config.yaml
arch: "gmlp"
model: "image classifier"
dataset: "retinal OCT scans (Kermany 2017)"
train_examples: 98430
image_size: 32
crop_scale_min: 0.5
horizontal_flip: true
color_jitter: 0.1
targets: ["finding"]
num_classes: 4
norm: "layernorm"
mlp_ratio: 4
drop_path: 0.1
patch_size: [4, 4]
conv_stem: false
layers: 6
width: 256
label_smoothing: 0.1
loss: "binary_cross_entropy"
residual_init: "scaled_by_depth"
optimizer: "adamw"
learning_rate: 0.00086
beta1: 0.9
beta2: 0.999
eps: 1e-08
max_grad_norm: 5.0
max_steps: 36800
batch_size: 128
epochs: 47.9
lr_schedule: "linear"
final_lr_fraction: 0.1
warmup_steps: 1840
weight_decay: 0.2
Rows from block 2 of a small image classifier, named by matrix and row number. Rows with one number belong to one neuron. Each number is 128 + 24 x the weight over its row's rms, rounded and kept within 0 to 255. All counts start at 0.
Before each neuron's rows are labels from the 100 images, of 14976, where the neuron reaches its largest size: "patch colour" is the nearest of a few named colours to the mean colour under the peak. Only what is clearly more common there than usual is listed. The data: retinal OCT scans (Kermany 2017).
# u: gMLP up (value half) (model.blocks.2.mixer.u.weight, 512x256), inputs 128-255
# v: gMLP up (gate half) (model.blocks.2.mixer.v.weight, 512x256), inputs 128-255
# out: gMLP down (model.blocks.2.mixer.out.weight, 256x512, transposed), outputs 128-255

patch colour: white
u.9 [ 85 140 125 149 106 152 140 102 169 135 123 132 150  92  91 161 125 139 113  92 164 107 121 182 108 148 145 155 160  82 178 130 116 146  86 112 102 150  98 157  85 155 164  93  87 140  98 146 103  95 130 140 127  83 136 108 120 118 117 114 155 158  74 148 127 136 132 152 147  61 117 133 133 118 154 111 136 128 158 153  99 148 107 122 136 128 154  97 128 142 142 155  98 124 128 110 128 116 103 152 135 131 112 134 103  87  90 135 113 177 130 142  94 105 122 171 128 173 142 127 132 151 126 142  98 134 106 127]
v.9 [179 135 150 137 110 143  86 132 128 140 143 124 138 158 118 130 171 114 128 115 138 118 124 122 156 114 128 126 123 116  91  93 108 118 139 102 118  81 142  88 139 115  88 163 102 137 118 132 115 111 137 143 102 142 117 106 110 124 119  85 113 157 108 159 153  98 162 114 115 149 102 100 143 141  81 139 151 121  64 141 127 164 116 140 146 127 106 104 100 105 117 185  93 115 110 123 120 133 106  99 119  82 156 113 146  93 147 150 121 121  95 124 159 138 116 111 118 127  77 135 102 116 121 127 162 178  75 125]
out.9 [115 141 171 143 126 122 113 121 103 101 152 124  87 167 126 117 110 135 110  94 125 154 160 173 111 143 180  89 106 141  94 109 134 154 129 130 148 141 102 141 174 176 111 128 114 154 139 135 127 121 148 176 165 157  96 137  79 145 107 124 125 124 100 161 125 155  93 120 118 129 171 141 137 128 151 152 140 133 137 105 151 114 107  97 132 107 131 144 167 114  55 169 102 100  82 112 156 133 121 122 139 138 135 121 112 140  92 124 106  93 158 193 118 166 122 104 145  84 116 134 139  94 132 169  82 111 118 147]

patch colour: grey; white
u.204 [129 147 160 128 127 148 141 130 124 117  79 147 148  93 137 121 171 135 138 126 146 150 143 137 124 161 101 143 142 157 139 122 135 118 115 157 152 117 172 119 115 102 175 142 132 163 155 142 135 122 152 126 117 139 111 142  96 112  95 135 177 114 107 128 139 135 102 127 128 107 149 122 109 132  99 125 170 137 110 152 120 172 119 118  97 140 140 133 127 126 133 128 114  68 135  98 137 123 130 142 124 135 135  97 101  85 125 119 128 106 115 137 121 170 131  30 177 146 155  96 120 117 102 156 115 166 133 118]
v.204 [123 127 132 156 105 158 105  87 126 151 159 106 123  91  75 138 169 154 124 121 168  91 137 141 128 157  81 132 120 103 146 100 138 134 125 108  94 107 113 135 127 117 135 110 115 143 101 114 114 119 132 142 113 117 130 101 138  99 130  99 111 128 116 113 116  75 125 157 140 106 101 123 132 119 143  89 137 125 119 170 104 152 103 134 155 186 155 119 133 107 102 137 103 149 116 111 148 140 148 146 174 102 178 131  93 111 125 172 115 156 110 126 137 142 145 154 106 162 102 116 127 112 104 116 124  93 130 173]
out.204 [135 109 130  95  60 134 116 129 120 110 144 175 171 138 140 128 146 118 161  96 115 117 133 153 125  78 102 133 162 121 121 128 131 179 124 134 105 122 122 142 126 149 155  88 149 160 146 103 157  99 128 171  88 145 126 132 131  96 131 138 136 114  80 134 123 112 126 147 142 114 117 108 114  96 110 113 187 127 147 149 123 157 103 112 136 165 156  94 128  92 124 124  84 106 121 103 114 140 131 150 108 128 174 132 102 140 131 107 116 121 137 102 143 143 184  91 145 127 114 117  96 114 122 147 126 164 174  44]

patch colour: white
u.308 [105 174 100 193 106 124 119 132 158 110 115 160 161 132 152 163  91 117 141 122  97 144 150 149  68  76 123 159 122 155 164 122  80 110 118  96 135 114 138 156 112 143 127 133 140 154 139 116  98 142 120 121 136 146 137 133  98 157 102 159 143 132  87 179 107 170 149 105 117 141 101 143  71 105 101 164 123 148 105 113 106 152 132 114 132 141 141 125 119 119 148 136 155 122 156  99 118 121 112 105 125 154 106 126 126 125  96 111 112 160 165 103 134 172 123  93 107 138 132  94 132 144 135 181 132 136 124  84]
v.308 [109 121 109 142 110 158 142 129 158  82 132 147 197 101 121 138  99 152 185 145 166  92 118 155 132 150 109 146 164 115 170 143 143 144  93 138 122 124 122 137  91 125 170 100 122 156 122 171 144 147 152 134 127 137 123  93 100 117 132 111 150 103 130 122 149 132  84 146 193 121 113 103 122 140 126 107 156 138 142 155 122 164 110 144  95 137 107  91 122 133 155 147 139  91 129  78 123 108 100 149  92 139 109  83 128  72 112  95 162 131 113 115 124  98 146 125 151 162 160 136  78 125  85 128  92  83 171  90]
out.308 [170 129 112 103 150 164 154 135  98 109 132 111 127 141 122 118 123 113 159 163 169 151  99 155 170 161 131 117 157 136 116 140 115 119  92 134 114 160 126  85 119 108  99 169 104 102  94 133 130 141 147 150 132 169  93 128 163 117 167 115 119 142 148 125 188 120  79 137 146 162 118 101 136 122 111  79 153 104 162 132 137 147 110 133 143 138  94 119 100 143 137 128 140 187  94 137  97 139 116 127 152 102 119  75 124 128 163 135 157 102  83 149 145 102 126 167 136 119 128 113  97 140  66  83 109 103 135  94]

patch colour: grey
u.32 [118 148 143 161 131 117 101 138 147 136 124 170 162  95 123 176 120 149 172 127 135 135 127 142  95 141 103 183 140 108 151 145  91 133 114 113 153 118 107 157 157 146 174 113 128 150 178 137 148 135 177 127 167 126 124  89 115 169 117 165 128 102 100 161 116 149 145 136 138  98 127 121 117 144 113 130 112 150 103 106 113 158  93 143 134 146 144 107 117 119 144 165  94  78 138  79 140 120 121 109 107 135 128 139 122 109 100 133 106 159 111  94  97 107  88 127 156 154 113  78 116 127 105 166 103 132 155 154]
v.32 [145 144  91 153 133 126 107 171 118 170 117 120 149 122 126 125  80 110 113  96 121 129 115 113 139  83 144 119 111 124 101 133 106 113 145 105 101 101 129  95 155  97 141 171 138 124 119 115  72 129 166 146 128 160 103 133 114 131 156 126 131 131 115 138 143 129 147 128 116 142 135 116 145 130  78 167 108 106 118  93 107 134 106 162 140 106 142 129 122 148 132 133 137 134 117 118  99 109 102  82  88 101  97 128 138 125 134 132 119 112 154 158 135  93  92 151 123 121 107 121 161 188 105 171 151  93 138 132]
out.32 [115 155 125 131  82 134 150 121  91 113 168 110  87 132  75 102 174  98 150 138 127 152 181 150 113 100 164 126 134 131 116  99 133 117  97 113 134 133 110 131 136 113 106 164 118 154 102 136  67 147 115 150 144 131 138 166 115 137 129  95 105 104 121 125 139  74 114 129 138 146 111 151  94  90 128 147 148 133 115  92  92  92 151 124  95 141 143 147 143 101  59 122 101 114 102 140 134 124  93 158 171  99 140 167 133 138  83 155 100 135 134 179 138 157 130 115  95 103 112 142 109 111 149 122 103 116 122 137]

patch colour: grey
u.219 [ 74 142 102 151 122 117 119 107 150 116 116  98 170 122  90 117 102 142 113 171 158 113 140 142 116  77 145 157 127 112 151 101 130 120 140  91 135  78 117 144 132 119 109 132 125 107 154 122  64 160 122  92 172 117 126 125 131 158 119 119 108  78  52 116 151 135 126 125 134 155 120  98 146 132  90 121  78 102 119 179 142 131  84 113 152 124 154 132  88 128 149 140 142  99 176 141 133 140 144 137 115 154 139  87 144 142 128  92  77 166 130 104 121 125 131 138 163 117 147 109 148 102 102 146  96 114 143 130]
v.219 [125 199 154  86 107 139 124 102 125 127 139 161 105 137 105 153 159 149 158 150 146 146 131 158 130 154 128 135 181 118 139 114 106 138 125 153 120 102 139 110 117 125 119 157 135 177 113 130 114 130 142 120 154 142  99 101  86 135  91 110 117 148 135 132 124 115 145 107 108 115 119 129  80 116 124 118 111 139  68 154 119 197 164 148 137 170 119 129 142 100 117 210  95 112 125 126 138 134 116 115 137 109 107 132 142  82 136 160 151 134 128 146 132 154  86  83 152 134 132 106 100 122  50 162 128 178  97 129]
out.219 [168  84 171 133 124 101 150 123 112 129 148 119 129 144 164 144 111 120 147 122 151 122  82 115 143 161 132 109 117 166 154 131 111 154 150 149 144 117 161 142 155 152  94 145 178 113 148 152 154 129 129  90 105 112 161 142 109 113 107 126  94 144 155 136  91 151 121 103  79 137 157 163 123 115 151 116 167 163 143 141 106 149 113 155 111 140  92 134 120 102 141 100  98 136 154  85 144 128 123 123 129 161 142 126 132 141 128 167 105  93 140 125 174 122 154 120 134 105 116 170 122  78 143  70 116 103 162 113]

patch colour: grey
u.456 [102 109 137 128 112 142 140 109 123 159 126 140 173 121 124 138 145 118  99 152 152  83 111 115 143 145 147 144 112 183 152 104 167 143 150 111  98 148 147 163 119 152 145 114 127 125  86 122 131 140 111 126  91 109 151 146  82  96  89 145 130  99 153 119  85 170 124 126 113 101 144 171 111 128 152 110 137 163 130 125 112 138 125 102  95 187  71 127 149 112 100 164 118 114 127 103 132 138 196 159 141 166 139 112 100  97 140 172 116 132 137 123 156 140 140  85 175 129 125  96 113 109 119 119 107 116 136 125]
v.456 [154 144 126 137  91 142 170 107 101  97  75 125  93 107 134 109 141  97 176 126 159 104 148 121 121 166 135  93 159  81 118 146 123 137 118 175 170 164 147 102 126 135 147 127  95 120  90 133 140 140 168  88 162 133 147 143 177 122 148 137 153 136 168 102 144 102 112 135 156 107 131 170 109 168 148 116 125 148 148 140 137 123 132 167 125 145 111 143 130 102 142 104 112 105 127 139 137 139 158 160 152 148  78 156 132 148 134 110 169 124  93 139 132  94 122 142 123 144 130 134 154 138  89 148 100 128 131 151]
out.456 [132 129 134 113 130 135 123 160 116 130 113 129 173  72 162 127 109 138 177 133 160 130 103 139 112 151 117 164 143 107 156 157 116 105 130 123 179 156  94 117 127 128  91 109 126 117 137 153 145 106 164 104 138  92 168 157 141 151 151 153 106 128 156 114 140 161 157 123 102 163 144 140 116 107 104 113 128 122 142 134  91 174  84 161 150 138 109 128 118 163 169 139 100 153 142 141 123 144 119  98 123 137 110 121 141 128 173 129 148 143 131  78 115  84 110 179 140 127 134 152 106 149  97 103  86  87 133 102]

patch colour: white; grey
u.91 [163 129 136 170 134 116 115 142 125  93 124  75 104 122  84 115 135 112 107 105  90 137 129 169  54 120 108 129 110 115 119 112  85 158 133 135 158 127 138 122  87 153 154 116 139 140 153 118 106 109  84 152 131 122 106 154 110 137 126 128 132 173 105 141 107 134 135 135 107 141 145 122 119 116 130 162 138 120 115  85 103 130  89 132 128  91 143 141 158 156 123 119 153 136 121 142 137 127 104 101 137  98 112 117 117 183 124 125  91 114 155 136 113 140  97 117 164 118 139 149 178 159 160 140 132  85 107 144]
v.91 [164  92 176 130  95 159 166 132 140 111  60 102 135 149 158 117 105 111 126 133  96 128 129 127 134  96 107 118  93 146 127 121 155 147 110 128  96 138 195 154 123 134 141  88 173 137 130 145 124 156 105 123 150 143 128 112 118 114  91 120 181 144 134 129 131 125  85 156 137 136 142 124 126 177 130 105 131 141 184 102 109 101 109 162 123 102  82 119 135 132 106 127 137 126 123 133 107 123 107 119 158 135 106 145 112 124  83  85 163 116 139 107 120 157 136 145 124 121 180 108 147 136 179 167 126  92 141 119]
out.91 [139  84 175 123 103 122 135 142 128 120 137 161 125 111 146 131 106 144 146  90 126 117 148 115 155 136 119 121 145 161 107 144 176 145 153 104 127 141 147 165 149 143 127 104 144  99 125 133 174 156 100 113  99 116 124 147 132  81 103 128 112 112 144 145  92 152 114 147 113 156 168 136 127 122 144 119 154 174 176 122  76 123 134 126 110 197 107 120 141  90 101 145  99 135 132 107 129 160 108 113 139 152 157 100 154 101 133 137 130 118 121 118 154 144 170 134  60  92 106 131  83  80 167 109 125 133 135 117]

patch colour: grey
u.52 [127 116 159 123 116 122  88 140 111  85 114  97 147  87 177 115 163 136 152 136 124 110 120 109 137 138 133 142 164 136 157 174 126 108 175 136 178 106 116 123  97 186 131 112 145 139 128 150 138 136 140  95 116 113 100 158 111 127 170 175 155 113 138 117 107 153 176 137 120 144 146 104 156 137 129 132 177 124 123 167  89 128 102 152  59 132 118 120 110 139 128 120 129 139 155  98 100 113 150 151 117 114 129 138 142 100 138 116 145 107 141  96 144  96 133 138 141 149 155 151  87 123 136 120  99  98 161 111]
v.52 [110 164 132  97  98 128 134 120 118 138 133 138 128 124 120 121 159 131 146 165 117 130 172  80 127  96 137 113 121  97 124 154 135 117  94 127 119 144 118 124 129 140 116 108 124 134  76 127 121 157 121 120 141 140 126 145 108 107 162 136 133 116 112 116 147 145 136 161 137 134 128 139 146 117 142 120 122 128 165 147  65 100 165 128 120 129 125 130  94 113 113  91 139 125 113 127 100  96 126 162  79 133 129 139 145 116 169 131 102 131 147 131 153 140 137 120  89 131 165 149 125 125 105 164 124 116 138 107]
out.52 [119 128 134 145 112 125 106 135 104 130 156 113 103 174 104 123 109 138 117 139  98 118 166 120 106 164 141 101 113  72  94 124 131 156 131 124 124 123 107 135 130 129 117 146 132 164  97 149 100 138  87 132 146 136 150 129 128 107 166 108 123  94 154 118 136 116 111 128 127  95 110 146 104 112 142 177 110 137 116 111 117  95 200 145 123 103 153 135 164 111  94 141 168  97 133 124 144 114  77 156  90 118 114 142 145 115  93 148 127 154 161 172 152 155 125 136 103 117 124 154 114 138 146 151 172 113  91 150]

patch colour: white
u.394 [105 154 159 153 139 146 140 110 136  76  95 150 158 145 148 124 129 149 158 101 113 127 153 156  76 162 108 139 156 125 133 100 149 143 111 140 183 116 151 133 114 141 165  77 128 160 176 143 162 141  97 114 132 127 116 112 128 150  75 104 164 100 133 136  96 123 113 123 135 131 120 134 106 152 118 134 153 144 120 147 121 142 111 142  96 131 160 120 155  97 135 160 123  75 130 127 162 157 129 122 146 124 112 110 126 111  72  87 138 133 140 137 119 153 143 103 156 129 112 103  86 114 150 156 118 125 133 115]
v.394 [137 132 136 126 115 155 109 101 132 162 158 115 145 123 103 157 148 129 138 111 176  92 128 156 122 143 134 130  89 102 150 109 129 166 126 109 117 107 111 131 135 115 149 161  84 125  84 154  95 106 116 158  66 112 124 125 102  98 142  69 127 130 118 165 157  87  99 169 156  92 104 106 114 145 127 122 170 127 108 146 103 191 112 130 153 134 103 109 136 165 122 168  91 118  99 102 157 104 120 136 106 102 127 113 121 103 126 165 120 160 157 175 115 145 122 131 123 161 109 125 105 152 107 124 143 123  89 112]
out.394 [164 113 104 137 109 129  77 173 124  79 127 114 151 174 182 120 100 102 157 106 154 122 154 137  94 109 118  87 124 136 107 122 120 151 145 117 129 116 134 120 152 122 121 153 108 125 151 142 109 116 118 167 111 166 102 108  99 133 130 153 138 140 131 167 158 123 119 122 147 148 133  92 109 141 124 148 140 134 138 134 175 161  81 109 110 138 122 143 166 127 136 126  98 133 133 137 140 146 130 139 159 141  94 132 125 150  95  96 166  97 134 124 109 134 157 138 149  98 111 153 101 130 155 113 126 123 120  91]

patch colour: grey
u.425 [138 118 118 145  99 113  79 155 115  76 132 130 195 113 147 139 124 124 149 122 148 146 119 160 134 123 166 172 149 129 153 124  95  90 131 143 171  88  94 128 129 164 110 170 131 137 150 165 140 143 150 124 134 115 103 117  92 145 151 141 144 102 105 165 136 124 161 126 143 157 127 114 116 122 105 141 165 144 107 113 155 170  86 110  57 115  99 108 104 158 149 122 140  69 148  96 102 113  90 132  96 106 106 178 139  98  82 108 113 127 134  96 151 107  97 141 147 131 123 152  98 169 120 115 103 135 117 107]
v.425 [124 166  96 120 129  85 101 124 105 116 150 136 110 134 124 161 109 112 143 170 152 148 144  99 122  97 115 151 123  95 117 147  94 125 162  94 137  79 148 138 130 130  86 134  81 105 109 136  77 154 114 115 143 141 124 141 109 158 145 150  93  99 123 167 135 147 144 119 142 127 122 112 125  93  83 188 114 100  87 132 104 190 117 120 129 104 139 158 124 158 146 144 158 122 122 122 176 146 125  92  89 108 113 118 160 140 173 152 115 133 118 146  99 130 115 149 127 130 150 129 115 154  92 129 145  92  91 128]
out.425 [120 106 130 112 118 154 122  95 125 172 162 126 104 139 148 129 137 129 124 113 100  92 136  98 141 114 135 127 136 118  92 133 166 151 106 109  84  60 123 126  98  88 134  82 156 145 134 112 113 121 107 159 142  77 122 123 147  92 130 108 115 184 111 138 111  90 144 122  75  98 124 155 159 118 132 115 105 156 151 106 113  91 156 158  97 129 152  88 118 114 117 160 123 111 114 133 101  86 141 137  73 116 152 157 150 157 127 127 135 133 150 128 163 138 131 126  87  97 137 182 164  99 162 143 175 157 152 140]

patch colour: white
u.78 [137 106 142 139  77 118 144 118 135 140 101 106 156 128 120 126 118  96 137 162 137 144 150 134 121  95 118 140  85 106 159 112 117 136  94 111 112 106 134 160 152 144  89 120 168 116 121 101 110 155 100 102 171 122 124 124 122 137  90 171 119 117  77 129 156 128 143 129 121 100 137 102 132 106 103 117 121 148 150  97 132 131  96 116 137  85 113 105  66 131 140 133 131  77 149 108 103  88 134 118 111 173 105 161 137 136 130 110  98 161 166  81 125 136 117 149 149 127 166  94 135 116 140 155 143 117 142 115]
v.78 [100 150 100  59 150 173 155 136  93 112 106 131 100 138 126 136 141 157  95 108 140 177 120 101 157 129 176 114 145 128 137 121 119 105 162 170 166 126 109 127 149 157 107 163 127 134 105 157 145 148 146 104 125 143 106 168 145  97 110 132 159 106 160  89 103 146 139 144 130 124 139 158 109 113 124 106 145 114 138 153 131 141 159  98 127 134 107 145 149 139 141 121 115 104 146 137 119 162 126 121 146 140 107 161 108 131 105 127 164 102 128 179 146 119 134 127 143 125  97 155 109 148 122 122 118 121  93 123]
out.78 [127 141 109 134 145 125 152 148 130 111 101 121 123 136 133 117 111  99 159 103 157 132  83 114 110 117  94  87 108  93 166 122 109 115 164 129 182 156 121 121 125 128 108 147 106 102 161 122 137  83 163 111 132 144 171 117 154 149 132 113 125 151 128 126 140 165 145 107 124 150 104 140 127 119 117 116 150 121 127 159 167 149 103 123 188  90 137 132 115 145 150 139  93 142 135 137 135 133 124  93 199 145  86 136 142 155 164 116 124 118 129 104 144  88 111 120 172 157 133 100 125 138 120 112 121 128 113  90]

patch colour: grey; white
u.353 [131 145 151 155 112 132 155 124 183 115  51 127 159 132 126 135 122 110 174 152 121 119 124 151 108 134 124 134 151 119 172 129 122 119  96 150 121 154 157 140  99 102 150  97 141 137 171 152 156 148 152  89 168 102 163 100 144 145 105 133 160 150 110 135 126 122 131 131 145  93  98 116 101 159 108 130  99 163 130 154 137 129 142 148 111 155 124  99 121 113 153 144 147 106 154 121 112  98  94 138 114 141  87 133 139 123 109  88 146 208 108  70 144 130  99 102 150 195 157 116 104 140 118 175 130 151 133 151]
v.353 [136 165 145 117 102 133 171 133  91  96 117 149 142  99 152 101 159 153 139 117  97 131 123 142 115 116 149 135 184 137 134 125 129 106 108 196 180 120 137 116 121 136 166 126 127 161 191 176 173 104 182 110 111 129 127 159  94 114 129  95 150 104 126 110 126 107 120 125 155 171 134 153 112 138 135 111 175 114 119 158 101 144 122 113 129 115 138 142 136 150 124 128 133 115 135 131 152 159  93 150 147 125 148 156 109 145 101 100 126  93 118 165 112 171 149 112  99 125  84 175 108 129 159 116  90 135 120  98]
out.353 [127 110  91 115 132 123 123 152 119 110 140  92 141 166 121 137 129 178 143 167 131 117  97 138 109 103 148 126  96 123 126 165 108 126 115 105 124  89  91 143 131 161 126 165 149 147 135  92 153 150  93 152 115 154  66 126 129 134 166 131 123 136 142 151 142 111 145 151 143 132  84 103 134  97 102  93 135 108 148  88 160 114 123 106 125 100 127 105 136 144 113 120 140 158 126 129 110 120 124 143 112 107  94 181 134 142 124 106 110 120 162 131 129 108 128 180 153 140 146 141 156 159 125 111 121  89 170  79]

patch colour: grey
u.27 [111 150 162 130 118 124 141 117 112  93  96 172 149 148 186 117  79 131 129 113 136 164 149 128 115 130  96 124 140 142 107 120 120 119 120 155 115 153 178 115 147 127 118  99 157 196 127 126 137 164 158 103 174 184 115 125 147 162 107 100 145 126 104 122 161 137  99 111 120 153 140 129 119 145  94 138 123 117 135 111 130 134 115 158 180 129 155 143 118 106 130 134 105 124 143 125 145 158  94 113 163 165 154 129 123  89  76  81 151 113 106 128  93 185 168 145  55  93 106 111 112 100 132 170 113 138 160 106]
v.27 [130 129 126 117 130 117 141 137 108 112 110 131 149 100  93  91 103 133 128 151 166 131 126 138 149 124 149 161 191 104 119 132 156 131 128 148 165 119 143  88 125 142 142 135 121 111 164 163 135 149 140  97 145 130 129 135  99 161 152 137 131 103 103 104 165 141 110  90 158 124 168 144  94 156 131 121 120 100 116 141 144 133 115 105 114 143 100 132 116 153 139 146 119  91 130 144 110 118 136 123 108 140 109 107 160 108 156  96  97 109 109  84 116 112 144  97 189 117 159  99 164 123  60 134  76 120 137 133]
out.27 [ 72 144 121 104 151 158 167 138 141 160 146 129 133 110 164 169 145 158 108 162 114 130 135 159 131 152 150 129 107 154 142 131 134  98  80 117 112 107 101 171  97 116 138 121 140 110 154 125 135 150 118 141 135  64 169 142 155 114 115 127 140 115 111 137 115  91  97 140 130 127  94 123 112 126 144  98  71 116 136 118 114 115 142 137  93 118 144 101 146 169 120 118 139 145 104 132 126 126 155 137  61 142 134 123  99  99 111 122 157 165 142 146 106 153 104 162 108 140 129 145 132 144 134 117 120 131 162 131]

patch colour: grey
u.186 [106 145 114 107 149 144 142 153 117 161 115 132 101 131 146 133 164 119 120 142  88 144 143  89 142  49 161 138 101 159 133 162 130  95 127 139 142  92  91 129 155 138 113 157 128 109 175  82 155 119 121 123 120 114 136 160 116 140 146 171 134 114 112 113 132 111 137 104 132 168 114 105 138 128 143 106  98  97 138  91 128  69 143 111 113 107 146 132 104 154 119  89 159 169 123 124  94 106 143 141 102 126 131 179 124 160 152 135  92 133 125  98 121 115 105 129 116 141 119 127 174 154 154 117 149 130 133 143]
v.186 [115 148 159 129 121 144 138 116 163 133  51 145 140 143 151 124 109  83 148  99  94 130 139 110 133  91  93 139 143 138 131 126 126 122 114 135 114 127 178 105 104  89 130 119 142 166 131  92 140 115 139 116 150 134 129  75 131 134 145 130 183 153  84 119 151 151 121 119 148 120 104 118 135 169  96 129 107 106 131 118 144 117 139 126 135  95 131  86  82 154 118 161 156 112 116 130  87 108 104  68 121 141 110 136 144  95 127  82 128 161 100 103 127 145 107 114 127 156 192  83 119 159 125 186 157 169 128 107]
out.186 [132 122 109 102  97 155 141 126 142 160 110 157 177 147 165 129 122  93  80 134 128 119 100  96 175 103  89 106 144 125 152 115  85 135 138 110 123  77 167 140 136  79 137  81 128 112 109 118 177 142 131  99 116 117 161  61 106  92 127 163 142 130 141 132 115 154 115 159 153 113 131 130 156 167  91 107  96 134 166 195 132 159 120 103 150 137  93 107  65 130 151 155 127 110 121 108 122 148 140 107 120 158 142  85 120  95 155 133 133 128  86 122 127 120 155 115 169 140 148 100 135 118 123 139 159 142 106  84]