config.toml
model = "image classifier"
dataset = "retinal OCT scans (Kermany 2017)"
train_examples = 98430
image_size = 32
crop_scale_min = 0.5
horizontal_flip = true
color_jitter = 0.1
targets = ["finding"]
num_classes = 4
arch = "gmlp"
norm = "layernorm"
mlp_ratio = 4
drop_path = 0.1
patch_size = [4, 4]
conv_stem = false
layers = 6
width = 256
label_smoothing = 0.1
loss = "binary_cross_entropy"
residual_init = "scaled_by_depth"
optimizer = "adamw"
lr = 0.00086
beta1 = 0.9
beta2 = 0.999
eps = 1e-08
grad_clip = 5.0
steps = 36800
batch_size = 128
epochs = 47.9
lr_schedule = "linear"
final_lr_fraction = 0.1
warmup_steps = 1840
weight_decay = 0.2
Rows from block 3, named by matrix and row number. Rows with one number belong to one neuron. Each number is 128 + 24 x the weight over its row's rms, rounded and kept within 0 to 255. All counts start at 0. After the name is the row's rms in percent of the matrix's.
# u: gMLP up (value half) (model.blocks.3.mixer.u.weight, 512x256), inputs 0-42
# v: gMLP up (gate half) (model.blocks.3.mixer.v.weight, 512x256), inputs 0-42
# out: gMLP down (model.blocks.3.mixer.out.weight, 256x512, transposed), outputs 0-42
u.198 098 [189 138  88 156 144 116 100 109 120 151  97 101 218 144 129 116 128 131 115 151  86 149 150 108  81 156 110 151 134 124 146 103 117 148 102 154 147 119  92  96 123  98 105]
u.199 112 [109 107 131 111  92 156 114 133 116  78 167 113 145 100 104 158 121 152 101  88 121 127  96 144 127 146  96 138 108 118 156 111 128  81 131 133 142 106 160 145 131 102 146]
u.200 103 [152 146 113  95 117 130 108  74 134 103  92  78 165 153 104 147 135  96 124 107 110 117  93 131  98 150 113 161  80 101 145 125 113 108  97 120 114 110 130 122 135 132 144]
u.201 108 [128 160 149  80 112 104 105 130 149 115 108  87 120 125 110 122 120 138 135 128 129  81 101 158 104 147 134 140  67  88 119 132  88 114 133 105 132  53 133 130 130 107 128]
u.202 091 [157 136 153 121  90 136 130 111 136 114 192 135 118 136 101 152 144  74 112 119 128 114 146 159 152 107 139 107 162 161 108  71 165 115 142  92 131 128 169 145 133 103 156]
u.203 085 [ 92 133 137 109  86 161 140 141 121  88 158 153 125 123 129 168  91 136 106 116  89 149  95 162 146 161 136 132 135  93 123 117 133 126 109 139 135 116 166 154 110 119 109]
u.204 090 [ 63 113 136 151 112 147  63 151 122  81 118  71 140 114 158  87 144 113 110 134 137 170  86 115 109 107  96 164 136 157 109 103 132 104 109 148 101 123 141  96 148  93 132]
u.205 091 [ 95 129 145 139 101 139 126  74 116 109 181 114 156 126 164 120  98 102 135 104  78 123 115 128 164 145  63 134 144 134 115 116  84 101 108 131 122 108 153 129 122 122 137]
u.206 118 [137 154 123 102 109 136 118 136 102  89 170  90 167 128  79 141 116 103 129 108 100 119 111 181 111 155 103 160  84 113 169 115 131 112 121 129 141  91 143 146  97  91 132]
u.207 093 [114 111 179  71 114 132 122 147 136  80 137 143 134 109  77 171 136 110 127 135 167 151 111 173 103 132 111 168 115  98 111 127 169 139 137  94 134  96 163 131 143  94 129]
v.198 101 [156  83 126 167 136 130 137 111 149  99  98 114 129 160 138 110 139 121 119 124 135 141 132 150 116 127 124 131 130  84 143 136 137 158  84 119 150 163  88 114 112 173 151]
v.199 087 [159 148 139 108 103 135 105 130  91 144 147 115 149 116 100 160  88 107 110  73 141 111  84 162  91 149 115 122 102  92 160 127 114 110 126 163 159 106 145 185  83 113 140]
v.200 089 [141 139 153 131 119 118 120 136 121 141 142  76 129 117 122 112 101 115 104  86 133 124  84 174  77 128 122 140 110 124 163 123 137 111 108 171 120 113 141 170 100 107 135]
v.201 079 [ 97 158 135 128 113 121 114 140 147 120 182  69 141 139 114 110  91 146 146  97  90 123 144 138 134 114 129 140  86 125 178 146 127 114 110 126 143 102 139 150 104 104 134]
v.202 121 [151 145 142 104 136  88 144 129 141  89 144 104  97 163 164 115 124 145 116 128 138 129 133 130 163 136 150 120 103 146 143 113  98 149 133 112 120 131 129 149  79 125 152]
v.203 100 [117 129 159  89 147 117 144 120 118 124 104 106 106 130 146 110 102 119 125  96 133 158  78 114 140 127 102 118 112 162 128 149 121 127 115 148  99 142 172 180  79  98 129]
v.204 121 [115  96  93 149 100 150 123 145 102 129 112 140 185 104  89 143 125 116  73 123 135 130 119 143  94 133 148 134 146 123 158  92 115 134  82 147 157 128 122 126 114 107 117]
v.205 098 [143 159 131 122 113 119 130 150 108 130 162  84 133 141 107 133  82 132 106  78 153 145  98 156 137 147 115 122 111 104 182 144 129  94 152 137 158 105 143 166  68 102 117]
v.206 075 [158 141 126  99 110 119 125 118 135 131 158  86 120 113 132 116  87 131 105  88 112 131  66 152  84 142 124 133 112 104 190 113 127 111  95 129 132 120 157 164  76 105 145]
v.207 110 [153 104 142  94 136 120 154 116 154 105 131 129 146 113 136 130 110  85 127 142  98 149 139 133 144 153  91 135  84 137 138 106 156 142 108 167 134 135 157 148  86 134 118]
out.198 123 [124 139 112 144 129 128 102  97 135 108 117 155 137 114 107 132 172 153 154 144 143 122  98 142 103 148 120 137 132 120  79 152 137 136 145 112  95 118 135 127 180 124 133]
out.199 065 [ 87  52 101 207 162 128 114 115 151  98 149 130 139  88 123  74 153 133 130 142  92 112 133 136  82 118 111 143 125 135 121 142 125 138  94 125 127 144 119  88 131 105 158]
out.200 110 [ 80 113 140 112 122 130 126 123 127 116 163 196 130 153 110 118 140 115 160 151 140 145 128 148 159 137 152 125 120 103  77 133 153 142 177 123 151 126  96 143 136 141 156]
out.201 108 [120 136  84 175 136 108 124 175 142 158 132 117 118 133 144 103 146 114 108 136 115 137 130  59 156 138 117 133 126 144 135 147 109  80 142 131 114 125 110  90 133 116 128]
out.202 101 [ 91 167 115 104 131 117 133 166 157 116  88  70 120 154 151  85 138 120 133 144 141 130 135 113 123 137 165 181 145 134 131 137 123  97 136 103  80 137 130 113 151 113 101]
out.203 088 [153 133 141 102 148 151 140  99 133 141 115 159 104  86 111 122 120 156 128 118 137  90 167 138  96 103  92  98 130 154 119 133 154 126 141 139 129 130 168 183 109 137 111]
out.204 100 [132  91 119 133 172 134 139 138  89 150  99 110 126 121 111 116 112 107  71 119 144 136 115 138  69 110 107  97 140 147 143  98 186 157 156 126 132 152 131 134 109 121 147]
out.205 081 [ 97 107 111 128 111 124  93 141 124 100 101 158 159 114 160 112 138 155 142 137 139 138 160  96 101 118 120 114 121 131 124 105 158 136 128 135 146 113 115 104 155  98 133]
out.206 075 [ 92 108 132 131 117 152 104 102 118 134 113 137 169 128  81 165 100 109 118 122 139 139  90 149 130 147 100 110 118 129 115 105 105 138  92 157 174 104 118 163 114 101 151]
out.207 108 [ 99 127  63 141 154 120 133 169 132 119  93 134 121 123 134 157 140 184 116 114 137  99 115 106 106 121 129 133 148 157 126  82 101 106 127 109 105 123 106  78 164 153  80]